config.yaml
model: "multi-label audio tagger"
time_shift_ms: 50
spec_augment: true
kernel_size: 11
mixing: "mixup"
optimizer: "normuon"
lr: 0.0026
momentum: 0.9
nesterov: true
orthogonalizer: "polar_express"
lr_schedule: "poly"
weight_decay: 0.2
Rows from block 4 of a small multi-label audio tagger, named by matrix and row number. Rows with one number belong to one channel. Each number is 128 + 32 x the weight over its row's rms, rounded and kept within 0 to 255. All counts start at 0. Numbers have three digits each.
After each channel's rows are labels from the 100 clips, of 14848, where the channel reaches its highest value: "responds to" is what is common among them; "loudest band" is the band of the loudest frequency at the time of the peak. Only what is clearly more common there than usual is listed. The data: read English sentences (LibriTTS-R).
# convs0: first width-11 conv, stride 2 (model.blocks.4.convs.0.weight, 112x96x11, each kernel summed), inputs 48-95
# convs1: second width-11 conv (model.blocks.4.convs.1.weight, 112x112x11, transposed, each kernel summed), outputs 56-111

convs0.33:112065156123104066170159170118161237116116185140109165102128120140117140103147138105109157131087122196103104101058176113148110064130127164126103
convs1.33:144128154123148143116160095128116100081089089139166154141138187169080103097115130136105082116107083065108117175051144147148095127184161087146092134145065121190101138187
responds to: the word "you"
loudest band: 250 to 500 Hz

convs0.26:181062134128147086146117119114125187142163035102144080185144135135127115139088034104097159145096154141084128126197109148094155126163123174160195
convs1.26:120127101115123134126127115083132146112124101106096173158094137121114153114116109144132136195162216169159152109134074058115122152170185144051148175149126127174117146135
responds to: voice: female
loudest band: 500 to 1000 Hz; 250 to 500 Hz

convs0.109:126196140096136105181120084180088156150153117130144163119148168169132130140116165106087098121148126157108098112104115103161106061134137134211186
convs1.109:150134124099118159100128162151182118098105125094164172102132114150170105121100108138157081097118178148142202172145115109136123093137114145129102164205176103125113147121
responds to: voice: female
loudest band: 500 to 1000 Hz

convs0.32:164101159168093133178132107110132131116141072159114124087125149185112162138080056067149092174130084177134128100153158060135118056152090158186091
convs1.32:137135067083166181140101124134164133114100175207130170142065114157129113147165126115129179130086124105110129108152093100106146117123139096143120193129208141111124120102
responds to: voice: female
loudest band: 250 to 500 Hz

convs0.47:116141106147190155159152128203106085133079177134194105111146116109161127056129143135153118101128152189139136102118098070150108152139160122080151
convs1.47:113069133112138131115175113167164140109114123094109122112086088103099097138089136110208123112126099157137088091066117071095120119054118173125105098103119096109103097170
responds to: the word "was"
loudest band: 4000 to 8000 Hz

convs0.4:139160122137101093156146132153014092086109083130139135119111151124108133104196092122138154164141148083193133118144132118120120150175137135180144
convs1.4:104112137118104133105194128138169088109154129078098124137086098102082101180121114112179063083094101199146098130112173128134129125109124141092137060113113128086189196114
responds to: voice: female
loudest band: 250 to 500 Hz

convs0.2:127140131027147110098151125108151089101125102114148112111136120085088153126178085096124168127120065149121113074137108117126158141147097145173103
convs1.2:161098178174153125142093105122089128093132112129171197100120170168138123122110121153157151156163118143152142126137100133157120118109106127140143168149033090144124123089
responds to: voice: male; the word "said"
loudest band: 500 to 1000 Hz

convs0.101:165178156153089140187157181135081078110155094154138167133164084108143101122077125103083085106124101124090143148077118112145163161096082149075148
convs1.101:157193097109106086130097150157077158093153177121150167161103130168078083130088151053151164080150157142109095154073144151132133049113091109118130117127143116081123165126
responds to: the word "the"; the word "with"
loudest band: 250 to 500 Hz

convs0.53:162092152156154114092117129043122123136084139098139139153083163138084151096057114103116060118169124111129120136104127137134166183168102093121067
convs1.53:046153098167151119156201131129155118145120126126066108121117139154197184061100139091097133119114102084100117173163125157101172167148134148163127150107093134130084105125
responds to: the word "was"
loudest band: 250 to 500 Hz

convs0.18:170136139168109134082120168145149137141115206131129099091111106181120084117112143110092140128142099169081125099118115126116083065144090141066161
convs1.18:138074074087117158137125166167138124109119095151126128097135067115127106105049134056119171146175110137096144117135115159120136127155156184110062128144129136093080181156
responds to: the word "with"
loudest band: 250 to 500 Hz

convs0.11:200189104173132139193104119071128045130148103121106146121117079093115137136078131102071113086136155167109181108160153188160162132141165115141107
convs1.11:139160156092141185145118102144133150163082175108154124138112145128129157113146149108079086066164112134148166127146163097162163099116107073116180137090175078136133132130
responds to: the word "would"
loudest band: 250 to 500 Hz

convs0.84:150154156191170160150099137143171063074110144108098121084110097110136125174098135132089103115128093146096104011135149098139147161158118160142165
convs1.84:106179110114115097124086109049117148149099119121108090130130138082183121176204147166098194123151106103128056122131153126105114143114105108131099141116122144084104150076
responds to: the word "very"
loudest band: 250 to 500 Hz

convs0.107:087046132126098109118128138125123112096092092163170138104181091109144138122171122089120164143128097043092193133110125127117102132118142147065116
convs1.107:108183129132150090175104167133085166135126137198137139156119114091182177139157123197126175129127100071126124101128126073119099081101104109100150125128100148120118077149
responds to: the word "i"
loudest band: 500 to 1000 Hz

convs0.102:180154188105146130153149125091146081123090087123098104124140121136147144156150170161095118082110109191087075128129111137157128107180083117108166
convs1.102:137152108109139123184088134131138148055168106138123099161137145104199151100140113135105098097139119105125176185110184117059142124160110102115088097175172076108131092060
responds to: the word "you"
loudest band: 250 to 500 Hz

convs0.5:159161119144115114145092118126157161143116101127129127168074137082112121144057119119206079178165084138111185125091104122154171067176110097174145
convs1.5:115174094133139149121136086083112166155138176197163069131160096129129189136136148168098120111135146159095136104125142098128084164162088114132136134149141071152117087147
responds to: the word "you"
loudest band: 250 to 500 Hz

convs0.17:084086181189108084228109155144147136147154147083104125109119123114128129112112080145109125101145166198117123114101135123125163134143107130071128
convs1.17:134079152176164109078136097140094104104124133140103167115116168135150141176072122122107166159184075054136078081196162132101148107141129114152106201078098148095143098132
responds to: the word "you"
loudest band: 250 to 500 Hz

convs0.96:141122117154126167113120219119181132105152095128110084168118128183097177113088089119104111039156133116096124089152164082131153153182086097087114
convs1.96:080122189097104152052135161103107135110102126208152090108074125121127093147204173131099094111101130089045111123110177114098137120139079160094126125165150067119133114091
responds to: the word "the"
loudest band: 250 to 500 Hz

convs0.75:172149150118160065075086077125142114099112154133098124143131091151118174083125106165089142117107125112119107115128112111202134123119113124142150
convs1.75:078085199115063109121138127133117158078101173061166158093135158081109126114117088108117107098150158137110126100136108137154151202188119136127075138138155100126153108140
responds to: the word "we"
loudest band: 250 to 500 Hz

convs0.59:143129149077179138183140146151089151129165141108158161098090174101136125114160138121060130191126063106098137155087134193090143121117103097061099
convs1.59:082076115076143059143128105103122164117137097142174097143130126135104090208139169139100180129145120123145098177133101126153094127165104159087143126114128132081112124061
responds to: voice: female
loudest band: 500 to 1000 Hz

convs0.63:138076165105093192198135112135089115174120129136116113099106173170136133089126125149123091131100067163086082115182098115159177086152113088083098
convs1.63:124128190143109126056097097132168137119090057102110139178148129098089158221129151101169121120116122119135080125114132148160154144177136110106174125123116163117181117086
responds to: voice: female
loudest band: 250 to 500 Hz

convs0.56:151148103139175137117075018129165084122106122146131126126159156120105117125176109130123128048127143121128142169197144179138131150135145141106154
convs1.56:178114147202140087134100130108147139137120100085161166122098125123139135106139145101039153085140106146119086137131140100111142146161161132152122109122055093206152129172
responds to: the word "not"
loudest band: 1000 to 2000 Hz

convs0.105:138146134218132097144090136113131018138145150136090126146201107135129144089099089130108142135125125091179129103066138126110118109155125149113164
convs1.105:135151099144126148136117160093057113105123139150120141058135140158227054125132169102146074194102143145135112135166121121112116116113138145130116190102076183133098152127
responds to: the word "not"; the word "no"
loudest band: 500 to 1000 Hz

convs0.37:169156109209119118139146098126107115138118150102143097144078077222144136098128131118155125104116108131136182075109155127122099155144144116108097
convs1.37:167135119163116105146145135096131141129187064147056128139185111108128141093121138174118118112083106102088147142108119152114102135157135072128145150097159123155134070144
responds to: voice: female; the word "to"; the word "be"
loudest band: 250 to 500 Hz

convs0.9:085183110131130076131113118142165135125103116135199153077086143091127122059146133137132167093089147133086146134128137148165140078153145083148089
convs1.9:119155126158125139178086110127099132144108109108088129159121146136114117117136094109091095126063107081131095136161098102105111096095157088074073115116099096153117094201
responds to: the word "you"
loudest band: 250 to 500 Hz