Weights of a small multi-label audio tagger.
Model: 4.86M parameters, norm batchnorm, activation relu, depths [4, 8, 4].
Training: normuon at rate 0.0026, 4500 steps, batches of 512.
Data: trained on read English sentences (LibriTTS-R), 147.5 epochs.
Rows from block 7, named by matrix and row number. Rows with one number belong to one channel. Each number is 128 + 32 x the weight over its row's rms, rounded and kept within 0 to 255. All counts start at 0. After the name is the row's rms in percent of the matrix's.
# convs0: first width-11 conv (model.blocks.7.convs.0.weight, 112x112x11), inputs 0-15, a 11 kernel for each
# convs1: second width-11 conv (model.blocks.7.convs.1.weight, 112x112x11, transposed), outputs 0-15, a 11 kernel for each
convs0.72 101 [147 151 142 124  96 128 139  95 176 152 142  88 190 122  83 131 147  77  77 149 167 141 111 130 103 112 156 127  89  64 165 154 148 147 179 114 129 144 126 165 172 196 178 228 168 216 169 119  93 109  98 131 178 222 164 128 150 139 137 176 150 121 109 108 158 189 123 111 150 139  81  60 175 136  76 105 150 126 133 129  90  94 125 119 109 154 148 149 119 121 120 142 143 102 122 159 153 128 132  86 124 107 167 144 100 104 104 120  99  73  96 170 168 141 136  71 105 155 100 129 128 178 181 149 114  87 122 119 124  77 105 119  83 118  98 163 172  98 117  74 133  94 123 141 130 140 146 143 126 165 108  84 112 146 151 143 129 113 113 141 156 116 161 182 145  37 109 145 146 164 122 137 182 170 130 123]
convs1.72 099 [110 146 168 173 146 139 134 137 136 116 132 143 115 137 153 131 110 125 116 125 117 133  97  99 103 176 176 127 103 111 150 137 106  96 112  92  77  71 107 103 103 113 102 106 128 111  62 119 196 186 169 191 156 124 115 125 153 161 131 152 153 179 143 155  98  56 182 170 137 129 122 129  81  87  99 105 114 132 215 183 179 160 132 120  71  55 104  74 148 122 143 138  92 108 134 168  99 126 114 222 208 150 176 130 150 160 105 132 110 143  82 109 116 141 138 150 150  86 106 113 138 135 168 165 178 194 173 126 103 118 155 143 112 182 150 167 136 121 130 177 169 102 106 136 118 120 135 145 168 160 169 113 144 128  88  89 103 134  65  82 115  86 106 140 107 165 187 132 144 164 118 133 168 180 158 134]
convs0.73 098 [120 112  78  93 135 141 132  81 102  86 104 129 191 112 136 105 135  76  61  53  63  90 128 113 121 125 153 170 146  99  84 152 144 107  91 139 185 183 169 117  99 113 156 125 122 132 162 144 119 164 140 171 133 167 146 128 107 151 154 176 140  65  78  60  87 126 174 176 200 125 117 146 146 116 133 137 108 119 130 107 118  91 105 139 176  85 128 158  94 101  90 112 151 165 154 131 139 115 115 136 123  89 132 128 127 143 143 168 151 130 109 117  70 107 107 127 158 130 119 119 125 124 111 118 123 102 103 119 129 132 135 142  97  86 123 142 121 113 179 199 176 210 172 144 139  82  87 132 173 187 158 122 166 119  68  85 100  86 110 116 145 129  89  95  66 156 154 136  86  93 107 108 136 112  93 123]
convs1.73 095 [113 111 134  99 111 173 179 176 155 146 156  88  90 150 112 106 107 133 134 118 105 170  76 159 147 117 146 148 156 121 119 107  97 119 115 142 126  80  47 103 121 107 139 169 167 144 142 115 141 153  95  49 107 149  67 162 111 109 117 123 125 122 111  82  83 123 168 145 160 150 142 147 181 154 134 110 132 170 133 160 128 126 167 116  87 112 115 140 113 106 124 130 161 120 101 129 162 166 160 138 152 149 142 153 174 187 155  97  96 149 116  66  68 145 151 146 172 128 155 105 142 146 125 119  79  73  61  97 134  84 132 138 136  98  81 104  80  98 130 155 160 120  97  47  86 165 146 171 185 169 120 131 137 133 158 159 188 181 175 114 147 165 107 123 113 186 142 125  88  83 151 162 163 127 155 153]
convs0.74 099 [115  91 112 101 149 106 114  63 109  88 139 121 114 114  92 147 183 141 175 194 146 108  93 160 126 123 123 128 116 138 108 111 142 151  89 100 118 120 119 122 144 133 140 186 157  81  79 137 158 125  47 128 129 150 116 100 150 113 116  84  86 110 175 144 142 134  98  87  85 135 166 155 155 154 114 103 112 149 136 160  96 145 128 144 103  65  77 120 150 126 140 156 151 106 110 115 158 138 152 152 170 162 154 186 133 148  90  85 161 154 116 155 129 125 120 143 157 150 168 132 109 140 109 145 180 102  79 100 151 137 148 123  63 111  78 112 120 172 106 122 146 138 141  96  77 126 175 165  55  32  86 138 119 162  93 155 152 196 175 110 108 129 136 143 141 181 158 136 132 183 104 141 122 177 186 162]
convs1.74 097 [133 152 104 118 134 148 101  84  66 135 143 113  62 105 165 161 137 193 202 170 172 166 165 189 150 164 167 157 156 164 149 111 135  88 104  83  86  96 126 152 149 129 125 166 138 117 107 160 156 155 172 137 172 163 129 136 147 137 128 102 131 170 168 171 136 166 128 133 136  67  97 116 112 106 165 175 151 132  91 100 165 201 163  95 104  81 135 115 129 145 137 119 111 149 135 138 104 151 129  76  68  61  80  59  78 103 116  84 114 131  38  76  51  63  98 123 131  73 136 135 129 130 168 177 172 123 182 145  96 163 142 108 116 105 103 157 179 127 172 169 154 135 134 104 164  98 133 152 155 107  77 126 157 135 102 106 116 118 113 125  91 104 109 107 168  94 125 118 181 120 133 104 106 112  79 125]
convs0.75 098 [ 95 126 111  95 149 111 140 145 161  93  63 177  96 101 121 169 102  97 143 149 121  83 113  74 141 155 131 105 106 125 157 104 105 116 130 133 110 162 136 108  99 160 151 167  96  94  91  75  88  91  92 107  84  90 135 131 151 120 100  72  47  72  78 117 166 118 158 209 217 180 163 178 146 125  86  65 128 143 168 185 134 140  68 147 165 158  93 124 104 104 113 100  81 105  93  92 103 125 144 156 117  84 113 140 131 141 146  93  53  47 130 153 160 123 157 154 147 141 148 159 142 167 145 180 164 164 158 155 140 129 140 211 124 131 133 155 168 106 157 203 160 160  94  51 120 158 210 197 177  96 110 128 108  89  93 106 124 122 108  66  57  95 114 114 122 108  96  79  95  94 109 147 142 138 103 115]
convs1.75 101 [110 135 125 139 122 156 173 150  84  98 145 134  95  92 126 168 157 139 123  65  63  57 168 161 111 145 153 171 193 141 111 118 114 116 143 134 111 148 176 186 150 137 134 114 167 127 121 121 166 151 128 185 178 145 142 107  79  89 118 118 102 145 143 190 183 131 122 137 128  82  73  96 105 125 156 134 118  99 171 151 127  91 101  72 151 129 142 131 140 174 128 171 151 140 130 128 174 155 113 216 201 180 172 148 156 159 114  97  64  55 100  89 107  96 158 144  97  95 129 173 147  49  85  94  94 111  95  65 112 121 122 125  44  75 142 126 139 176 157  97  67 105 138 187 108 121 134 108  61 105  85  91  56  80 120 127 131 143 165 181 188 127 158 193 186 114  80  98 151 135 103 113  85 123 126 118]