{
  "arch": "jasper",
  "dataset": "read English sentences (LibriTTS-R)",
  "gain_aug_db": 6,
  "hidden_act": "relu",
  "depths": [4, 8, 4],
  "mixing": "mixup",
  "muon_scale": "match_rms_adamw",
  "learning_rate": 0.0026,
  "momentum": 0.9,
  "nesterov": true,
  "epochs": 147.5,
  "final_lr_fraction": 0,
  "warmup_steps": 90,
  "adamw_weight_decay_other_params": 0
}
Rows from block 4, named by matrix and row number. Rows with one number belong to one channel. Each number is 500 + 40 x the weight over its row's rms, rounded and kept within 0 to 999. All counts start at 0. Numbers have three digits each. After the name is the row's rms in percent of the matrix's.
# convs0: first width-11 conv, stride 2 (model.blocks.4.convs.0.weight, 112x96x11), inputs 85-89, a 11 kernel for each
# convs1: second width-11 conv (model.blocks.4.convs.1.weight, 112x112x11, transposed), outputs 85-89, a 11 kernel for each
convs0.68 099:471490511552609526541501502466493476483493498452489487512524490532481526480456509556541528569425416425446479503542516514473478473453526518507508509525460449492551572
convs0.69 103:511519648570579485473517549498500469463432435492493503521532532480513432423482576540496500485521512509515473426494452492489477481517448507498561511463460539549504493
convs0.70 097:528525501507516453462475470478523467504482473485460504447521572570542559503513482478450462498547481503492478472510514566547564576606476510529526521479510523540511534
convs0.71 098:502500534503511494496510512462518536447417453515519452455454467525512537563530495462427472502483479543547554546528434434485458516576501481461502552575558518460488488
convs0.72 099:467481511551544536498475474497470510526484516464500520516464439465562554503526543516480466432390424543534492532519462474558572542516551524551527519494460514433520490
convs0.73 101:565570510449454516529481437448472493485467497459503492561574567539510542502536493491566523500466431498522485470421451479463445517516503491537524508505497537564564593
convs0.74 101:517484409412417475483428429460487533456444447485493409415483452445519506512536436453509477505511542482462472490524561527564536460527516490513508594534544568527543471
convs0.75 099:453524508511490530516489493517470473487432455473481550556518480493490455499499498475555468448511496569556590559556517523539514524526495513506532475476473498500537531
convs0.76 099:459497513467428437404474468498530413431445479493542535529506503530546567564463432402427436465503501481532552509473457492437502539531487478452448484528515535516491493
convs0.77 101:456448462484511447375419448464465548512511482516508470474518519478487452405440502521489468532540541494468467478507500457445460502518529495482513518483453517507554598
convs0.78 102:527485443450395553541511542522618517462501535549564550534498499452549503558476452467445445438471523510485535501508502459530502437454595527570508490471468498494496516
convs0.79 101:519512550536570559549545525528595564531536535520520510499502554545460484456490497494533468468472547496474514459481476521508489528556496560537541556513498477422513489
convs0.80 099:520526476474542521533560530504448504489471513533490505529501550556501448440406471520530529481480446514538539509422475503505520491476464526493532542511470509516514512
convs0.81 100:477427456455491478486534549528453472443438465483530517533518490496580536585518486519405460443560411486501461502486466459518500501487457514534553519468501510525506532
convs0.82 099:527466456443529456512513501498560532522491486499498458459439488499559575497503484456530521504465461507434433512549595543525510430434464443452491570589556471466485492
convs0.83 099:422431435399484503508508510539552557551580508479521518481489475472547469507459516455518560509480500441449458520580594549503473483457444495505554515472489495463503495
convs0.84 101:464524545564523496459419443538565522524534482550532524467519518458443431463486476474544583490476447469457492434451504552553578536545549549565517507505496514514441459
convs0.85 102:554501528528490463535576480463446474504511522539566549563508475501551498479532529469487508512557472489475476478488526507510514504524471439559497538520537496530482509
convs0.86 100:496505520537479442429516489533509501494497521559485475470482479513503499482540527526433450457544480502495530529538484470562555520403494496518498461489539484539466432
convs0.87 099:511468515487468442426478537604538518477451478470494486468480520507463520457470423457465410458520524519563525542495521479478532441488469521498536553538561468527520513
convs0.88 100:507473444448457513518511537503553494496446411420492515511512508464494466453519467572566523467535474543562482458405461414396417494520535508558522533484506476475439469
convs0.89 101:500550523547502558562526448493536539533500495516516492504482465439499562505540490520499575418412479507516499518490492492562505487506462471488514514445431493525537489
convs0.90 099:420448453478573549485543549511494515481512512466476451486498513489468457507557527602505507511566485494494504516493553506486433426482513573535526495503544553523511551
convs1.68 112:490518462465467499514501464506468482583556504458514563511545488550533508454433483484501498528577563551495475495504505526476530494472521556515537460456517454442461492
convs1.69 102:559522525558576620581529497515401479543544521528535505547541488497537530480491444479444473495511528467440504500578524469475453497488494503499556543502503464413434471
convs1.70 105:506570542492505460561484498478542543476491520501497565574523588506447500537457490448515426467458486538458491470546533524496501469496529489540484532469519489533556538
convs1.71 098:516524522436467440523573507465455458523518550484392441530482570511587508518545433413479514507525519499477380437428434437418561521490466535512472544503442457462522495
convs1.72 095:484566539487499473461447496536495494506466462491524534503451457528539490567519445531528482513501494531551455524565586489497487520530497529470513490532518418439420462
convs1.73 096:529566420409462484467506472512520563465445497494500493498522549492529527510504516568558521512524477468465491517514520484490495485576565507485513537553550545473522527
convs1.74 101:466488426506592528498479438442483458488468471478547529529501519609446444436483527541522503473471486522568513472504508526593556523545493493524502469492567482486513509
convs1.75 100:532508552546446490457457460473469475515538485447501431498523488442544521513588509483466473526483509477512494523520505560549460505555534499483500506541477452511510537
convs1.76 101:480490515518521572524561503549476545503460525534467507550517517558468489481518489448498456465411394491521526466454394482497548506510467496510541506471408456522555543
convs1.77 096:464472484413383451512458454497555502518543471473534521544588477463442524546559521511523454491499402433436503458478451533530465413487468515519585554500463558539527556
convs1.78 100:483463542476494528489457448484568546490487523463474485413496620464522500548558524412414482534523515546492422484504468496463457476555388499439455490496539501445466516
convs1.79 104:513525502450445453568559489462430478499465499507552506483543480456461483461472444470577553468467503534504506511525502466477470512543470510505444488460501497467494483
convs1.80 103:483520571464528533553533511502548482514582536541456467550521547480514560567455479484461450490505552506468465469503522531486463466485536474510575585551512512531552581
convs1.81 109:483493512542541470473455450531562490530523536534464505466503474469459446530546468479526510542548587527514492490497569555582517536506447486502501462556593545458412397
convs1.82 098:527521443458452508503503498560502484490544520484456518460515466530561569531462528491451436499546553544464456514534502524563525539503478478513451516480435451495439499
convs1.83 102:481478477518475483490481555516465541454530532471495534457467515584511497480452549520541548477490525451424519523490497478468476523515465459452452477521495469545522492
convs1.84 103:590515548512527516572520491537540479502495444503515502515564509446508503518485539503495533525502520487512513547534464474497503426422515502529550483416461453462479511
convs1.85 096:568478476559555529522536491493520568540446466480438431448463470449463462555559518485430458543445568550497523523465506582510514477426493589512510536555521506535480519
convs1.86 097:485486477522559563486491497497619562496493430471492398445439472505518515476506545545518510501447499526529479500455510563479489503471428435511537498559487467538516481
convs1.87 098:507490520520554545578597528513505520498440586606488443446463454439555573564515476520550486519511504530530495500520502466489471546476460411411497535494480492546506515
convs1.88 097:541550432490478497473559494524509472477515533446476459500525510538496476530545463545476516519498504417498514492599647594524554564523478518493439467420527520522587515
convs1.89 092:507548513503462468475498492548519525452463527510491436461494485434472447501477393514541490465468475515521568563499535494466455464484564539470573478550604546526527473
convs1.90 104:486453422449515519532511496470447572578524526542511429492547567480397442432468493518524535474442490489522468479557530493512463463539548476461491499522496538508531464