Weights of a small multi-label audio tagger.
Model: 4.86M parameters, log mel input, norm batchnorm, activation relu, depths [4, 8, 4], widths [96, 112, 144].
Training: normuon at rate 0.0026, 4500 steps, batches of 512.
Data: trained on read English sentences (LibriTTS-R), 15625 training examples, 147.5 epochs.
Rows from block 4, named by matrix and row number. Rows with one number belong to one channel. Each number is 128 + 24 x the weight over the matrix's rms, rounded and kept within 0 to 255. All counts start at 0.
# convs0: first width-11 conv, stride 2 (model.blocks.4.convs.0.weight, 112x96x11), inputs 10-14, a 11 kernel for each
# convs1: second width-11 conv (model.blocks.4.convs.1.weight, 112x112x11, transposed), outputs 10-14, a 11 kernel for each
convs0.5 [ 91  77 109 145 135  94  86 116  95 120 115 123 149 141 150 163 120 112 137 117  91 120  70  87  86 100  89 125 113 135 120 154 155 110 148 139 164 139 134 107 144 129 133 115 156 162 121 133 126 131 107 112  94 105 151]
convs1.5 [107 115 153 149 149 140 128 148 149 126 135 208 161 155 124  91  68 146 136 141 131 116 130  87 134 149 148  96  93  82 103 124 102 114 129 107 149 127 103 140 162 196 137 123 179 179 129 116 124 129 134 127 119 142 171]
convs0.6 [184 162 169 100  79  77  72 100  93 125 118 124 127 119 136 139 131 104 126  93  91  94 158 139 156 156 142  78  65  73  59  97  90 189 184  93 108 102 125  93  94 114 140  90 127 129 122 116 108  81  97  79  96 121 120]
convs1.6 [122 117 121 110  90 108 113  94 124 139 142 146 159 133 131 114 113 132 118 154 131 123 106 120 130 133 120 141 158 151 131 108 122 112 107 144 149 147  89  85  98  95 125 146 132 133 136 106  95 129 111 114 109  89  94]
convs0.7 [122 143 104 146 133 113  97 135 110  68  92  85  70  75 137 163 129  98 130 132 147 154 138 157 138 116 102  69  95 135 106  95 124  84  83 104 145 155 108 116 133 143 119 117 115 103 113 107  93 126 136 148 159 141 148]
convs1.7 [ 94  97 132 144  64 118 114  96 111 115 145 102 137 120 126 146 155  94 122 120 148 113 122 116 109 104  87 122 109 152 147 137 142 157 168 159 156 119 164 159 143 117 109 137 117 113 124 131 175 209 174 198 144 139 137]
convs0.8 [154 132  97 107  86 113 115 128 132 128 151 176 140 123 101  88 111  96  97 114 140 140 170 112 130 162 141 111  83 124 119 127 102 166 132 135 134 125  96  63  99 128 124 136 130 153 144 164 124 120 105 113 114 135 117]
convs1.8 [135 104 148 134  95 156 128 132 160 131 104 115 127 131  99 132 104 145 112 141 135 128 110 139 154 148 148 172 125 144 168 153 149 148 129 173 122 126 110  82 129 148 141 132 136 159 129 156 173 112 137 135 136 119 148]
convs0.9 [112 121 120 126 137 125  85 109 100 120 146 157 113 167 140 140 140 129 118 137 147 152 144 134 150 151 135 132 127 131 126 112 143 115 147 127 128  93 116 120 105 100 118 130 158 148 146 148 171 152 143 152 148 152 169]
convs1.9 [145 128 103 155 137 114 133 140 126 150 141 139 103  94 117 128 187 176 160 148 159 105 145 109 114 106 112 133 100 116  86 122 119 133 143 108 118 115  99  93  75  75 127 163  99  79  98 119 112 105 116 142 138 156 150]
convs0.10 [120 127 152 135  89 121 106 138 119 136 113 116  86 101 110 116 110 110 173 170 171 173 110 145 140 114 119 154 151 114 122 112 110 107 146 118  99 100 134 130  99 105 130  90 107  98  88 102 110 126 130 143 111 110 116]
convs1.10 [122 121  97 111 106 103 140 147 129  97 120 123 137 139 145 136 102 108 124 114 134 134  90 109 136 141  57 110 125 113 111 130 110  86 128 122 120 107  99 107  97 144 143 118 113 133 146 170 160 155 154 163 134 162 134]
convs0.11 [127 140 145 139 154 167 106 114  74 132 127 140 141 151 101 137  99 129 125 141 139  77 144 117 159 127 153 129 127  93 112 116 126 124 119 106 103  94 101 108 124 148 178 162 152 152 133 112 114 124 132 135 148 149 121]
convs1.11 [124 118 117 135 122 191 145 177  93 139 113 116 135 146 131 168 132 129 131 111  87 119 132 126  81  94 109 132 142 100 116 129 123 121  76  99 102 147 125 144 178 143 129 124 145 160 137  90 174 148 152 106 119 147  93]
convs0.12 [ 71 104 123 149 122 115 124 118 134 118 140 157 121  77  66  66  86 123 117 167 113  98 154 150 148 150 170 130 150 159 166 165 151 130  88  90  95  85  82  93  83 118 133 141 141 144 110 102 112 117 127 127 111 146 144]
convs1.12 [134 142 121 148 138 116 106  88 141 116 135 134 117 110 110 143 113  88 102  90 103 113 144 145 100 151 122 131  90 131 169 130 106 117 128 119 163 112 144 121  80 104 123 111 119 126 175 127 165  78 111 107 100 133 145]
convs0.13 [142 144 162 171 157 131 136 136 121 102  76 108 110 104  86  98 119 120 110 104 111 142 132 122 115 139 139 105 133 100 107 130 139 129 130 126 106 106 121 132 120 116 125 132 151 166 157 138 123  95 102 129 119  97 103]
convs1.13 [144 157 112 135 158 151 114 155 167 157 113 113  79 119 119  97 146 175 157  89 104 145 121  99 132 110 102  98 137 138 128 135 140 113 122  80  67 122 168 163 107 107 106 138 120 116 109 144 130 157 142 156 136 102 141]
convs0.14 [122  97  80 112  73 126 105 120 100  80  97 129 122 122 120 130 185 172 117  83 133 139 158 125 115  96 135 165 162 186 189 195 137 105 108 105 110 122 150 145 132 129 129 146 156 156 159 140 122 105 128 123 118  99 143]
convs1.14 [134 101  90  94 138 160  80  82 154 153 140 135 126 117 160 119 133  73 161 138 125 130  94 118  88 146 143 118 112 153 127 127 117  91 117 136 156 101 117 168 142 137 145 144 170 180 142  72 140 116  93  75  70 112 130]
convs0.15 [ 96  85 101 125 103 103  85 105 122  80 111 132 132 104 113 132 130  99 120 203 176 135 116 107 109 111 116  98 105 103 167 159 144  74 118 124 173 149 134 197 178 171 102 101 139 129 108 126  99 101 132 147 146 131 144]
convs1.15 [157 145  82  72  95 115  68  84 124 146 126 136 130 137 118 119 148 166 189 142 122 105 120 124 133 113 110  90 136 116 127 137 123 158 155 126 116 140 149 128  96  91 128 140  94 124 109  92  72 120 131 115 124 127 134]
convs0.16 [ 83 128 149 117 113 103 118 109  99 115  96 114 127  93  86 123 130 138 127 165 163 164 129 182 164 141 139 125  90 112 131 165 160 163 149 150 109 108  75 107 108  92  94  86 144 128 116 132 114  95 141 169 155 128 138]
convs1.16 [110 111 102  89  89 110 118 120 142 113 126 152 165 187 123 120 117 127 121 108  90 120 107 100 100 134 105  74 114 119 134  91 113  98 120  63 103 169 139 123  72 135 120 142 138 116 103 130 117  77 143 151 144 106 132]
convs0.17 [124 143 115 149 162 148  89 108 113 108 135  94  79  86 119 131 122 128 140 135 139 114 151 119 119 124 115 126 143 123 113 131 131 101 102 103 124 168 153 123 153 146 141 142 133  96 105 123 139 136 127 126 131 116 121]
convs1.17 [123 119 103 108 122 116 133 133 124 150 132 122 136 122 125 124  79 101 120 118 131 147  99 102 116 132 148 133 108 117 127 133 147 128 123 155 114 111 137 108 126 133 130  99 147 164 153 156 136 136 150  92 130 144 141]